Rows from block 3 of the audio encoder of a small contrastive audio-text model, named by matrix and row number. Rows with one number belong to one channel. Each number is 128 + 32 x the weight over its row's rms, rounded and kept within 0 to 255. All counts start at 0. After the name is the row's rms in percent of the matrix's.
After each channel's rows are labels from the 100 clips, of 14848, where the channel reaches its largest size: "responds to" is what is common among them; "loudest band" is the band of the loudest frequency at the time of the peak. Only what is clearly more common there than usual is listed. The data: short read English sentences (LibriTTS-R).
# filt: filter width-5 conv, dilation 8 (encoder.blocks.3.filt.weight, 256x256x5, each kernel summed), inputs 0-85
# gate: gate width-5 conv, dilation 8 (encoder.blocks.3.gate.weight, 256x256x5, each kernel summed), inputs 0-85
# out: residual pointwise conv (encoder.blocks.3.out.weight, 256x256x1, transposed), outputs 0-85

filt.84 108 [145 119  70 169 116 198  65  75  79 110 124 152  93 123 176 146 129  59  98 159 164 184 136 160 136 169 120 184 156 130  83 111 120 104 101 121 111 113 123 128 146 164 102 152 122 142 118 121  74 106 176 153 166 169 150 149 137 110 152 143 135 111 145  75 170 156 118  92 137 141  75 134 104  66 137 110 180 167 125 138 159 108  42  78 148 107]
gate.84 103 [ 94 107 160 110 109 100 110  97 152 131 134  88 151 114 120 105 157 124 150 147 178 163 123 180 134 128 183 139  98 115  82 127  84  98 108 108 130 151 154 124 121  90 110 136 136 142 109 183 132  66 154 109  78 127 171 113 176 102 115 116 129 113 128 164  80 165 156  84  88  83  97 147 132 132 140 113 162 124 163 128 109 120 129 116  57 172]
out.84 097 [138 157 107 137 141 129 184 151 201 112 170 117 109 106 100 156 129 155  72 115  94 131 158 106 132  63 158  54 117 103 135 169 129  93 119  89 143  82 160 128 154 164 150 129 139 136 120 145 147 107  55 138 129 116 139 146 121 132 128  90 122 108 165 118 151 113 124 127 123 115 151 140 148  85 113 125 131  74  88 158  91 189  84  99 131 118]
responds to: the word "i"
loudest band: 1000 to 2000 Hz

filt.13 098 [ 68 114  62  84 191  96 121 159 119 173 123 134 124 120 146 124 104 131 144 152 128 163  95 143  85 126 129 102 159 127 165 131 168 127 139 201  77 102 111  74  75 172 160 126  96 114 134 101 133 119 147 140  87 123  91 155  83 131 112 148 135 123 124 192 141  89 117 145 136 154 175 151 156 108 105 182 180 149 109 149 127 158 109 155 118 174]
gate.13 099 [ 84 130 107 154 126 159  53 160 124 107 123 113 121 144 134 139 149 172  96 131 103 185 227  91  80 109 104 103 113 106 137 126 217 172 113 140 117 159 127 100 108 136 150 129 155 122 185 110 173 174 140 126 102 203  97 128 154 125 148 125 133  72 155 106 111 152 125  95  94 115  75 168 160 128 182  89 146 159 150  95 118 198 149 160 114 127]
out.13 094 [105 150 134 119  96 116 114 130 125  77 153 106 180 101 149  83 170 143 100  80 148 146 111 125 113 158 128 131 153 174 111 147 105 112 124  42 195 147 186 167 131  68 152 107 101 169 117 159 116 175 115 113 115 153 141  81 115  91  79 158  76 150 166 127 131 110  98 155 142 192  90 150 139 146 105 135 142  58 149 185 129 100 105 121 172  72]
responds to: the word "you"
loudest band: 250 to 500 Hz

filt.116 104 [ 95  58 109  82  95 106 113  64 148  69 102  87 113 110 182 126 123 178 123 174  77 184 122  86 170  66 160 114 104  99 164  55 143 115 158 127 129 134 122  85 115 102 173 129  81 153 185 123 100 131 137 154 120 156 168 113 159 155 118 136  52 156 112 134  47  89 112  93 101 110  92 103 110 153 168  86 145 125  98  77  39 162 130 128 107 101]
gate.116 103 [105 134 151  97 116  86 110 169 120 112 141 154 139  93  42 151  91 128 100 129 157 145 119 159 113 164  80 121  89  86  87 112 124 194  95  74 133 161  54 126 127 123 162  93 103 131  94 117 178  93 136 118 109 140 105 117  70 120 125  67 179 125  78 165  85  85 121 158  85 103 163 151  90 146 125 157  82 130 141 170  83 108 143 147  93 153]
out.116 103 [110  86 127 108 121 209 133 184 139 101 147 131  96 103 153 150 119 104 145 213 161 123 143 121 148 141 131 120  92 139 131 106 125 144 156  80  88 134 125 135  80 131  87  84 131 128 135 175 190 150 101  80 193 148 136 112  84 133 120 152 124 147 165 131  93 162 109 131 109  92 125 111 182 141 118 136 132  82 132 116 136  53 123 133 153 182]
responds to: the word "he"; the word "was"
loudest band: 250 to 500 Hz

filt.170 097 [119 145  49  98 161 150 110 102 155 126  99 125  73 162 139 148 134 113 142  78  54 112 185 146 158 147 116 122 179 202 101  85  81 103 163  92 166 114 118 147 169 124  76 112 133 168 154 171 113  78 117  77 149 129 184 166 173 126  86 120 173 117 117  66 135 117 144 105 124  96  84  83  69  99 118 172 111 195 111 128 117 156 164 176 129 154]
gate.170 102 [121  86  10 154  87 152 101 130 156 141 124 158 172 103 136 110 129 132 163 149 103 130 173  57 173 155 101  94 109  66 137  87 123 187 115 129 146 120 147 141 130 106 143 153 148  94 133 135  99 160 173 119 118 171 107 143 100 137 145 113 137 113 127 141  66 118 127 143 100 123 179 174 180 133 120 110 197 114 196  71  64 156 113 172 120 137]
out.170 099 [ 89  79 122  94 123  86 126 131  98 156 115  86 132 115 155  98 118 141 173  64 138 147 129 100 105  55  69 136 101 140  95  69 151 102 115 154 130 112 153 116  96 131 116  23 141 124 112 100 159 122 115 138 156 143 162 117 123 101 203  62 155 172  73 161 106 112 135  92  97 109 136 137 146 158  74 186  97  70 128  96 149  97 114  97 166 184]
responds to: the word "i"
loudest band: 500 to 1000 Hz

filt.70 113 [103 158 132 134 171 137  90  49 149 179 130 206  96 117  89 121 145  88 144 147 152 131  77  97  48 139 146 118 131 146 100 100 113 130  63 118 134 155 172 100 160 163 138 140  90 178 144 212 164 169 128 109 118 179 133 151 151 138 126  90 147 127 169  97 185 153 120  97 124  91 191 120 136 140 126 122 158 112 158  98 122 107 126  80  74 134]
gate.70 100 [112 201  76 167 153 133  88 148 134 144 140 115 105  97  80 199 165 176 167 169 124 148 141 155  88 114 110  94  84 136 183 101 177 168 191 121 111 155 129 152  91  59 158 127 153 147 137 109 126 146 163 132 145 162 180 185 156 152  98  71 161 126  99 124 126  85 118 125 134  93 161 166 103 141 108 190 104 136 174 124 142  81 143 100  83 157]
out.70 115 [198 144  96 148  86 182 191 141 144 147 147 194 106 121  49 174 153  68 111 129 120 161 127 145 129 157 153 135 130 133 150 128 101 121 185 152 156 132 180 126 112 114  93 118 173  82 118 128 129 161 125  67  93 144 171 153 169 135  83 111 176 122 116 165  90 112 130 140 139 126 118 128 140 163 154 101 125 200 136 166 138  79 189 111 119  91]
responds to: the word "she"
loudest band: 2000 to 4000 Hz

filt.194 103 [134 186  58 106  94  87 146 129 146 145 101 134 177 106  68 165 120  91 139 113 137 118 125  86  99 153 158  74 122 126 150 110  83 154 153 135 146 152 131 156  90  91 133 107 125  99 107 133 180 182  97 189 147 148 102  96 114 128 139 130 106 125 163  97 114 115 148 125 156  80 103 135 103  84 155 128 132 173 121 174 147  79 212  95 113 141]
gate.194 095 [157 114 116  97 148  81 137 103 134  76 165 144 158 126 164 112 188 126 161 115 155 143 137 104 163 112 178 211 160 155  71 131 119 119 177  88 131 133 154 163  74 107 111 149 190  71 138 137 101  56 124  95 131 117 148 138 138 105 147 132 166  97 101  98  60 151 129 127  98 108 191 129 170 173 141 156 122 158 163 120  83 124 154 122 121 138]
out.194 100 [122  66 154 146  94 131 178 117  95 135  84  95 151 115 122 103 115 148 126 126  68 142 112 167 143 104 147 186 132  99 135 132 159 182 112 148  98 127 137  95 178 129 124 142 115  96  97 165 152 132 145  86  78  87 154 143 106 159  67 122 140 156 128  92 116 102 105  61  87  92 155 130 185 172 144 127 124  92 125 119 142 116 160 141 109 144]
responds to: the word "i"
loudest band: 1000 to 2000 Hz

filt.112 107 [136 143 103 140 104 135 126  84 116  93 118 138 165  84 146 110 132 115  99 153 188 196 171 104 174 136 119 127 238 178 117 154 133 173  37 135 136 162 140  94 146 117  75 123 139  68 102 149 139 114 108 140 121 111 120 140 137 114 159 136 110 157 115 117 119 129  70 148 129 144 172  83 142 115  83  71 154  74 118  99 148 166 107 123 143 113]
gate.112 095 [111 116 200 103 121 161 151 184 189 104 140 109 137 118 143 135 110 135 137 109 106 145 141  73 127 122  82 114 117 111 139 106 164 207 116 110 191 141 129 161 130 104 146 115  67  97 166 154 152  85 120 125 126 120  77 129 156  97 125  92 127 110 123 127  86 116  74  93 144 112 134 135 133 195 159 154 182 106 196 159 115 146 166 154  40 146]
out.112 102 [ 72 127 145 144 102 150 161 148 161 132 132 152  62 201 156 168 141  96 153 120 102 132 148 140 140 119 119 145  73 135  60 101  91 160  86 124 119  96 147 107 124 171 128  94  81 116 129 185 159 120 100  89 164 111  69  49 183  89 148 149  93 112 156 148  94  63 145  96 125 154  69 162 158  90 201 118  82 148 152  94  93  92 133 138 177  66]
responds to: the word "was"; the word "it"
loudest band: 250 to 500 Hz

filt.132 098 [178 143  61 117 156  91  66 148 118 105 203  91 121 191 106 120 147 155 140 132 107  68 145 106 133 166 121 176 123  86  85 148  60  94 135 169 108 135 133 160 102 167 145 158 129 162 105  95 148 176 172 170 173 130 151 193 131 119 112 152 110  76 131 128 132 118 146 145  99 147 156 189 136  32 138 126 163 176 109 127 128 128  24 148  79  94]
gate.132 098 [ 91 133  69 160  84  98  29 175 121  52 104 110 124 127  94 138 137 212  96 140 118 202 203 119 169 155 143 157 159 123 142 129 177 105 128 175 107 178 163 154 128  74 110 100 174 119 129 106 106 171 185 132 101 116 151 140 148 125 123 177 119 130  62  81  70 156 194 123  96 100 104 157  98 101 136 140 162 100 115  97  81 161 117 169 115 147]
out.132 102 [139 160 102 127 135 149 126 124 179  58 182 113 190 131 108 151 144 153 131 110 121 113 119 111  89 142 127 135 127 125 161 140 117 100 168 134 133  89 179  88 166 108 107 165 138  99 125  82 137 101 145 166 114 154 133 159 135 175 118 171 145 187 139 129 146 148 119 145 104 131 126 144  92 102 149 180 110 167 150 142 143 126 173 155 161 159]
responds to: the word "you"
loudest band: 250 to 500 Hz

filt.120 101 [174 131 110 132  62 140  83 103 114 103 186  89 139 141 136 143 158 105 109 120 202 112 122 149 127 111 211 163 134 162 106 171  87 124  98 113 130  88 162 166  82  86 135 138 111 138 127 170 151 200  86 143 154 139 128 162 126 112  87 105 167 132 102 142 179 103 143 184 141 144 137 199 171 129 158 111 175  78 123 124 140 158 104 157  93 188]
gate.120 098 [110 141 105 121 140  54 118 173 154 188  96 133  62 128 113 169 157 105 124  51 128 119 168  70 124 151 118 111  90  88 159  91 151 189 185 174 155 182 149  71 128 118 112 120 138 108 100  92 141 110 129 115 147 161 118 172  83 125 182  93 134  96  87 104  84  90 184 165 122  68 162 140  83 154  92 168 155 128 177 135 133 129 128 172 125 182]
out.120 099 [131 123 153 215 113  96  60 165 200  89  79 164  90 141 177 105 139 129 118 189 133 122 159 189  82 111 122 162  78 156  59  87  89 197 101 181 127  95  93 134 125 166 128  86 138 113 106 125 128 113 182 144 159 142 156 117 131 120 172  78 121  70 121 112  97 117  88 131  95 106 124 138 102  81 125 112 102 146 107 138 128  62 117 179 151 104]
responds to: the word "was"
loudest band: 250 to 500 Hz