config.toml
input = "log_mel"
win_length = 400
embed_dim = 256
encoder_stem = "single"
adamw_lr_other_params = 0.0022
batch_size = 256
epochs = 76.7
final_lr_fraction = 0.05
weight_decay = 0.03
adamw_weight_decay_other_params = 0.05
Rows from block 4 of the audio encoder of a small contrastive audio-text model, named by matrix and row number. Rows with one number belong to one channel. Each number is 500 + 40 x the weight over its row's rms, rounded and kept within 0 to 999. All counts start at 0. Numbers have three digits each. After the name is the row's rms in percent of the matrix's.
Before each channel's rows are labels from the 100 clips, of 14848, where the channel reaches its largest size: "loudest" is the band of the loudest frequency at the time of the peak; "strongest on" is what is common among them. Only what is clearly more common there than usual is listed. The data: short read English sentences (LibriTTS-R).
# filt: filter width-5 conv, dilation 16 (encoder.blocks.4.filt.weight, 256x256x5, each kernel summed), inputs 0-127
# gate: gate width-5 conv, dilation 16 (encoder.blocks.4.gate.weight, 256x256x5, each kernel summed), inputs 0-127
# out: residual pointwise conv (encoder.blocks.4.out.weight, 256x256x1, transposed), outputs 0-127

loudest: 250 to 500 Hz
strongest on: the word "was"
filt.14 105:431519500543504520498447488461454593463543527500558473465476505591526440501510514561574600557493458439471509490478539519535520512488564516489481466448562543516426575542536474533585463501465496453481480535493518454560444440503445455514451451504490510494539472492551586470468493499418518424495433434506497527521516455530576515506483529490501473510483480577540441488537518443527549586528
gate.14 103:483501537421480507506466434475447504578547530485500498465456546456514492469411465514535516559564496503508498504499471493563439476508519476530546499458493494513464525425489492531464521489429488553512458539538456470489519493471514471510468488517476547494565616451460486566487473506491483586511598532436553607499502444466501475496538558510448525471539522509509544473527513521536477516487
out.14 108:587473519505496517504518548574538464445496557526568548508558492537554471452509529591492522491525586463503535388509522487442510560469534482460485467482470480493517445490531545487583495553477523547410459557511438527551520468505520476522409537501499515489487467530569510449480528548489464493502561489521512467530517513488494472459485434453508484521509496491541492519506432494523444522511

loudest: 4000 to 8000 Hz
strongest on: the word "was"
filt.26 098:401417501543532486521546524498507447486504546473544407518523497517508516535529497477517496520507588522480458489580552453459520449453496471477556386503509478480507429478449455546509530529513491524485574548387450523492460491516527514505534467466494546518497490464469433565508558466469445541491500493494499518440426511531522518552502455564419507469424465544494497496596458598461496552470
gate.26 095:544560594449475411567504485489518515509496588506580497530538541473495457428536499472513553582512492521489492568522540528491487501462543506475533486461511479404463461465489520484464520481438444543484446521554528449487457533509497471515517488506499536552523452531586404473524568484467502479460542420571558534546487519505558510529460482540486482493531449425520535502511497500478462428478
out.26 098:467427477463542506541452517582452498473520551537495518513409540466414546581508487463486489463467544497480472558456436524481504514501468536496477563503495508498404496551490483496467430542466536495552486498503477436512563527477476475468570524506515476494394501475494485558514496478515494534514475531520406521486477529458443512438537493487492489546486604488574516473581532470468504517487

loudest: 250 to 500 Hz
strongest on: the word "you"
filt.188 107:473483546548520527465497553517539476522567513491538516533491478497461451504491457532462577506458517546477539488558520479539488508507430597532475477473486474464491517511444562495461473463562521519556420415495472448506456544454435491550528423570490582511463565461480487495514500503443458518558449482533536509534531448508552486446493480541555509483454515556557498482556461500503496540530
gate.188 107:458497505514498512530537543476515504482547523566521540468434478448448523400525442545458558486441505515468526493567519461526542530543484480453420521482496502496491512552467534593509511501547616501460510527496472519571511441465523477529479406498538511523522479438466557493487489519482478486486539520540501453577622505490542513546509475487521475455546549507528474539503459522461445558441
out.188 129:539482490601417526482485539438483560477426446514486484506498538505549531494512479487552512470459534615493491556574607552550570500563532529624447422472557543468509504577444489498494413481519503490536484509423512538540525468465476543484503477491526507513496447489490512578504524520477509544467514469568487439540553503508526542477495472558548564514488553449499481576466506531390513532496

loudest: 2000 to 4000 Hz
strongest on: the word "he"
filt.218 103:456492539476522532509572502528562507452519587558397456498519500427502507419567442518502534479478446506495419510520435428466508448461585493537521488455527471489509520541410546479540496589498516504472505483495540470486496477459511428477531475539515517468463527468487475463606506533530504503537436488464504466548520449473551516466535523454528495481523507470526476543490495472516507452422
gate.218 101:517525480477464520574470458508539513474497555541507520529517526567509521450558492498401477506513512478512460532507556414515607446439524484416488504441574466433461598460511464442474511533493505529515424497480490454486475507579470503469486459409404464454472465463491401457482470464503475505517572527501521512459512523456516491480560576491477561497520453502524511456526521464400491482464
out.218 100:538522533504487510466490574449561631446398489515543545423577534508488453465456499526473482424512467486528471552517525519502569526534507395439496501476480544515575471507538479523491472456517523474459482551582482474465471512528500526479538529447512509505461477491494475563541571523525520506564531504468505553525461574471481522537494452536517492460541460520491537565446516440537538492583

loudest: 250 to 500 Hz
strongest on: the word "you"
filt.190 108:498501510451496473503430473430563472528556442463521521457457514501487555556460598434491551495482502516408556538487582487526497507571507483406450536472441488490471405504494523504509479512505484474492513521487482523459559569573464514484569482536583539485491561482535475475508452458559513467554501512490414496523480518513502431578467566459506549496559519484487495490421548491469471405518
gate.190 099:468511482497552561566536511506491506558577526533479492479455515386464478472478485517380470507475427520481458511450443448493513494496490507497498461530519565477493552444494576522533530512533458479566541485541468467527510499493478470546542483519484538514488417452551472446460513450499518450499583513490554532528528493470526446515601527482468533490485502497524441494511481501566394605416
out.190 108:514567481458551513564520481518539515393452472533523467598517513537433526494511483460486436553579485537490433540536463468481474550440534480487511516410477524491414538449509571535503513503433506494506472499504451500469503588507522466498483542457454499477482465518467537476508467440460553557487505517510537481420449527430481404547475498403468496482519518526516453496454474526497485487439

loudest: 250 to 500 Hz
strongest on: the word "it"
filt.193 102:450476510487566553458466480495560500505505492495506482480473479450474498490585461482539490470546519540463567469541512513451515511419508519493481425569530533538425500512461497504497521520560506505559568524374559533525476459564520468496535439532527517463455475450407539504499488512457445486486505463530555527510566501470505545451536500518549520543523469501487468541593533453399465536472
gate.193 097:507512495437549481468512516473480497523519502427469525474454519453589563521489560548496491537473537487462427513504461535483472519489568553354491489480466572517538568429519492502509451507503508452501497514440511404527516454565436473472545427469471563479467405448492500476483591474500479554533509512491489502454586549501545504547424604520514487474535490426526442402491559564461502477507
out.193 093:559491501559479456514490545455512473541524550441555530477508471504497517546454526466431530537486488544547459474549481473521499471573507543469554536436572468468495495464520432510547516495473509538492506495488487571507486549464531523462529551455464490489452483467538462566601507457525577492537449547536463469529450549519449478526457533528457448443531488539448533455563463491484437596519

loudest: 250 to 500 Hz
strongest on: the word "it"
filt.167 104:443476528431524519517611504554499460494514447449502565508418535476579516480483566537518543484431477507473486476466495536437456555493411485434471529469525473408532436472519474413563495488484409507531485539540538456618553523469510488517496571545512514538466491555473497475453469540466461525508508443435481474481504472470492496501478438455516408520467487467463429469481461522527575505503
gate.167 101:500520509455449514562495534527458492534492506475532500582474517453532487505494500522384538505505521491442430506416475484484517510534456472418491514468448567529462459435575442488486481478574548505465456538504495482499473513507509451533487494475507427480566527474541519498441487500469547451479533477503514518485531471474579544453505534548543530486533586504474507554488417532537498627474
out.167 091:559505480522393497561436451490518426500472539485473468517467437572509458481462455431436506562513475479448497474392463454440494514528495454521483475484470539496512524562510502494474538566484607556480537415464506536439551418519514587532470539403524420508499471579463481478504483541517504416473479530537520587527482549529474514557519522512498467519528441513493570476513540513541544508551

loudest: 250 to 500 Hz
strongest on: the word "you"
filt.149 093:467480471492621498512438508520506532512488530537500554544475455431424436517479505527552467506480553431465536465549488525471478562488439446560544472526479500570504555529509470475517534537556556515508553503544501453494437533490466512537394524532457510513448478509494550527547484546559446428476498456481524588486440547509492493537491465489474518491547439488522578445581519582496479543479
gate.149 091:604517470458483555493411479547489545530550480456483520503535520500566407496464478501548483481477484512484523489475567495525537526470468490506442564480536456528576459449509548521531427506484486491515542586480550466492434466527516465604480481497457505492525526465529463442487536519479501450552447510489534537528563530490503451461534504526458483456528439508483531475605454473507457594514
out.149 095:548509500528508506553541534456438508514536547475481457469455479535498514524525484504352583523519476509490472487491539482510517481493479457576517524484559481399597441535490548497512435463430580472510503530471555524505507470466491535553438507502493535512518499449470436538467443495519526510524503516567482474506499450564559475508514414484540573516506537490556533501384478452454591510489

loudest: 4000 to 8000 Hz
strongest on: the word "was"
filt.130 103:508490514536413450445428527492545466568515524446431448478541523466469522487497460471523448510505508460568525492365503443496615418553486527465469544446429484531523552501480472489435469533507518483550519469466582499414475509508465465479527537483526478540536517475464442572529542495495503588488441475545495456528547484451517506433506539466531516493502511539507471541461451541444507533440
gate.130 099:496541524475444596523486496563520559478558479581609539560526489460537525454456506518500483533481455537453464505536475488550530509503528523527482402510521475433542511512452544488520529489485554523529452533483526453577547491481486462534532450454525505482513516455494478535464488489440550488477512419494462458541500514448576479453595481477492483478494509483539505502471519568506578527506
out.130 104:488566534542581436500544496526561455473553506505510484502530530466560579462496464505489456476441547448532495463580496490522540454496486583548471450490455484515466491513545581576539519479524550501575558448409519497495503478516495551517528491469535497452554531489495531522486477439435479486461546519493493531460506494457499570510501488459435527455514454502502494565470510543496539623482

loudest: 4000 to 8000 Hz
strongest on: the word "was"
filt.76 110:525509428512542527522451494431405496476477469477486460461457542497435482436556536463445464452480488463467513463502558534474496465453418501502485407571556494494480474489515432491503499559469480478547477463484408526507490481482491479493464516525477477413501451522520477427496435502491571487478514534495538434480533501530537523460554437480476512487439473398491516439459545510459508481527
gate.76 110:552559563461523525519524507512508547506586471537602466504401566532562491418521480568497514502467466508511502528488510551477492521566526490550516557483468485453446527417505521543533546452506491534514497523525533472521543497490516478522493505553534501480504482527583492481554505506492521536521539458465545463529531473465583518503450522531497478518541550462527463506594544517528489508507
out.76 111:576509493506587517503494484517523496492555435485494492477480472553529466424554505525516522489527447478527454544452467525515534532540571465564570507474538497442496504433519515472483518461534517435523497445520536494480457498471528473497559552448446510481447519419534572521545485500558532419491539404520490464545490524499569456476429514494472501506497517472440437431504481547546518525556

loudest: 2000 to 4000 Hz; 1000 to 2000 Hz
strongest on: voice: male
filt.174 107:441478520454515460505492508557477468495464555540479529463441564384469511527554502445560518543510525455480485469505484528550528500514480533459475507518539528521531482523509535455504542517565564475525550445465489533542566497494558495513566433474524565509549471559460481546419493518519469537523551544538455461474579529488502482553525461451559492526454513516465478538483437475484448525484
gate.174 104:543534478546420512507525443505566552485486485543481453487522530515565477480572433457494498527443562525504519545549497503468597469447517595517490496422533514469495537509439463478490530485483534447442478529475494490572499500546531497474536399531520545506459462442561404450435555466406475543464475465508548496482527516448497514517507522505521529580539545455584536489438523497455489476506
out.174 116:474546519513504525514507508508519475492458405447569502522534441434539480522510542516505487580485417541415521533476499528597510540536524551463492469482458464545558487521467508516456547427489500504517503486556506489541493520429517540525500495503543575521523519502462547506474479456537531487524545554525462483514560541483575533487477469491532530495477518581554451529519462501481436450551

loudest: 2000 to 4000 Hz
strongest on: the word "he"
filt.58 113:416528493440567490494451493492513460523584504466472521516475481512555434569452512518488526471528431494549568477420505557458432538487411550528524496491397523461499509459528494509462543533416521530517567467488517515470452475398470466511410530594497484558501489543512470517478533482452484581496471470511546507474469467513523514452476481493488505546470482481512451467531475466523533511525
gate.58 100:502537556519462482515453510509509513515540523463513536529427518518532511456524454544417500519492553531483477541425454415571454483517562495463490545463521527474529509459479566538472373533508516433542420545557416445493450517518479446457463450500510555506515557430491538482525458522481534563548540546489523425531485499456537487500532456416538505478543576474471434534492497432480507519471
out.58 118:417476542443566457496551493428452477501502546426532483518533497406543475539507443500519493528471520425470478453553572457497411506472461440618468479451544528516552517484521516481505468532465483477501505443408534565466539519594530538469497534509544398507525529478454512469467552441538453458493529516538492478444425488562462440508493573460517545525483587545475493482426521533510518529508

loudest: 250 to 500 Hz
strongest on: the word "was"
filt.116 098:463552475458465503542514418525533512488437602566508464482471462525529541587496494488389486525478512542494532499540504514510492493464518558557510509513525510478576487500539487490477494478563464478545510530545540490552511402549513555514470548457557474504538480534534529459497451497463488519470473488532462520519457528577521531476500518554559526508519448473540557451513467520486496478465
gate.116 106:376515544443549502590595432542520485512475470477473501508482470460480490441547460503444493471478531501452474487431416469470477462440476528555491515536481428462478453461459481507461513434530517547423519532473459464510538457451443500549438494394482519489455460529424479511497477453427486435566558482516547483515499532463515476479539480508536482467461488527525528560483470451431454470495
out.116 100:473521485510518509402506509540459567478507506522511496581519512481537524528432525504504563559474485558446506507449451470520449510544498510503516489466516483453561505527547540463478491538493515484520464458504420532483542484563529487534517442578420527524486484414515485493481463438484497520516510476552417512571489444537476509486571496433501538430483470470446413489546394459525491435546

loudest: 250 to 500 Hz
strongest on: voice: male; the word "you"
filt.183 099:414515520490480481507395500526520532473448474518469561521503470526489422495528459458544506535430558479487490555527512552555541547454516556499566481472495475469494491580548437495492566591506505418514526493510466544575487531492494497493518526435441484443482453536500540504507553552473515581568515398473537545531487457467523506539503451471482496559513498482466484460494531496490510515535
gate.183 101:487536493523542464456483521490494496546544573527511482478491535459488504486516489533412422515506494558478486470432495513519517486579578587479486474440572512579570541558506535548535440475507530489499449534443508450511551502522463481486498531533485460448531404479508503449474475451506474481516535528514536513496542461481563479482563466492612533531469465543528536497444471558456434450500
out.183 110:512462509440475526560510499484496500542573499546466407507507510409507510475488464520465539426490466488529534513493579486505464540456520461476507508542482444565475465480465471513465500462432453655481507528571554543503525540540476523528462429509502429520485470566453453518495422431516535503505516516513483472488571534472480469467502529519571513455497556478467421426580514528470530432422

loudest: 4000 to 8000 Hz
strongest on: the word "i"
filt.255 100:427472560454547473517568458581466491491525518436535462528514540429434489491508521505496495506462575441450491510518479454558537450538440442446507499437526493516408493504562423544515552466572475483492509550531566501514505426514527515509480529461449509437545532492500525554461465535462554471518514523529516471470441485450495529510460488529485492498420528524543465559516539489515548529469
gate.255 099:607526552461506509557528419462540550545525463513571481447487538505565478531495498448530533550480471577467599564546542537519493490512551526484408426469523471520509476461535499549504538465396520472462488509513474495510490518531545522590524469460496503521497443509494526459369464476494485461550474509543505578518494492471547446495430468567463476478481434426501476504465509492495508470517
out.255 097:564462529496484533515486485545462511522459458498518491487498564482497490563463514424540548478483497548488486443510502430515478574491479486490512523483503526484485568398473432520555576502491524553464567505490472476546450410490469457514522470506402499451478458498563490528538513506451517478467536457511536558498530552455533480501480539513461427453462470535415410547455523438488499433471

loudest: 250 to 500 Hz
strongest on: the word "he"; the word "was"
filt.253 099:492504516492471480584465545502474564513532465543480489473503479523580549517446532450450505529520463517506462524491553546525533497504483487492521442549512467467529538515494511618471504411559480450542429499545492526504563579553506561559488522479501518492444423480516477568508509473517474490434571546530437469473464526492519459482497443470532537533472444536505475505457534562535496422552
gate.253 104:412523528481532515526475457533480500559568508542507561542530453469508504452496490496460442522520472542535499478384476452501515454490495491501481497509493423491535512464494533481447515484577477455564488586521581445494524468544447487516511497542476561488519441504412476459444478458521502508445545471552516531519529531480485575431510500486598500465491508496571499496472461503482505541503
out.253 086:580477574506512466429580493541509422543440499551515494515476467529540526515514562552479461436455555538555435526460545471481445536474431543490556489456445479518513448445522545491531533523447544485384505417559486559477520431456567490443459510456558479494503540476499522501511489559540510506468471545440507508507564519534499455492472590502525503534483551476461565416537433473533488537482

loudest: 250 to 500 Hz
strongest on: the word "was"
filt.231 097:496474528433503519525495459514452496532510604527498523445514504486451469500508468491466502535492475511517503567452430519479573545523521420543546444504531492566483564531505546488492518490499459542511435508609454514478528536516543512495444501428454520562472553464536522466498480487590544419491550582517480527521473503461500445469510460551530503450530487492545495328455514461533519434541
gate.231 106:446500600464621465548556483481483511516518513485463482470417455466459509500512544472484518524474512497525524528551514549508457472462541463490494449446574446490528537539447487494538508466512560545523561525456511494516531508499511456519505473486508484442530456463486578525523513511541491496468517525519540506541543550474603480514412487484433491482485451532504434476486569524453489423419
out.231 110:472554536570489481485526460447496506548527441476474521479533482499514630495574502432486471470520543522519467528519526571511521520520574528481509547539502486491506533436499536523472502540521522522533509470457549508501563478452430522556443534481518532511533503469521476490494530425488497446510492471445518476467481479439458527477451539458535519456507520436499445561510469526457433478431

loudest: 4000 to 8000 Hz
strongest on: the word "was"
filt.168 112:418471481501502529519465551499506421562496498478429579594523439466425469475501561460570436509498476524461530502534489491525557486488419543464488495449481522475490513458552512441495425477602496460532508462481463496490491475551511503555548489493523492481498488498394531494518501531427524574478482443524467492502590486477481494474506432507560507503493507557423528480487491480525479573434
gate.168 106:497514468486620486558473519510557554541538484467480486524505496404528498476483551480448495514546482482530533513458650520480514469532503464480498515468510537468476505473490476528460525459443501439452530587487471512490474467557534494489498472547447469537489445393489509506478521485468486435602520466500535469454484490464516464477521468502483511485558467510505517440510504565498519503416
out.168 103:446485471495509487495471522544488535572455497494437492512530535560437515568499568521485520512561500505483488514500550442488451548497516472536482544521444513501502586515513458554492473543496496472539545446430499536448521475502508519480512508465546460532483546505496440389458509487541462495487462488548434520548473564516485519561449498517482529544583413493508467527516447502490523445518

loudest: 2000 to 4000 Hz
strongest on: the word "he"
filt.25 096:521482535428548497538496508519487509509466442549498536549595503518450519456450451558622503487514457432445456533518518534503486547539432430547471565553486481402483434524504570442517545513438521533475540528541541509523522489452517491489466519459494531552453476506457595450506539489443465514423523548521495544516541552485474490524510514477514423441478502561514520452516517419515543587524
gate.25 100:508553539549550521504585492523542504502521524575545525424483527543497459504517515510476479519534556544561496488464554464544521500484591586484502407488534534487575520526467569591485484483423541510473495522551497442487482559510499506506550466528471503433541530414461505472485472463548437473507468418452570518554504458464539575455524618478521576572460528486565517536451463501487489503429
out.25 102:482470555461481545515546503485485410570574559525469472507524470549485575533498469567546452439445539460446491575525482444460485528509439534512564527528493464489539490547541538525539477474522470530529509506487577513457585442454509542491425527509549491509469439536444458439450473543555520476583480512580466499509468500554453480535456472541457547453487513506521526426518462507510465498500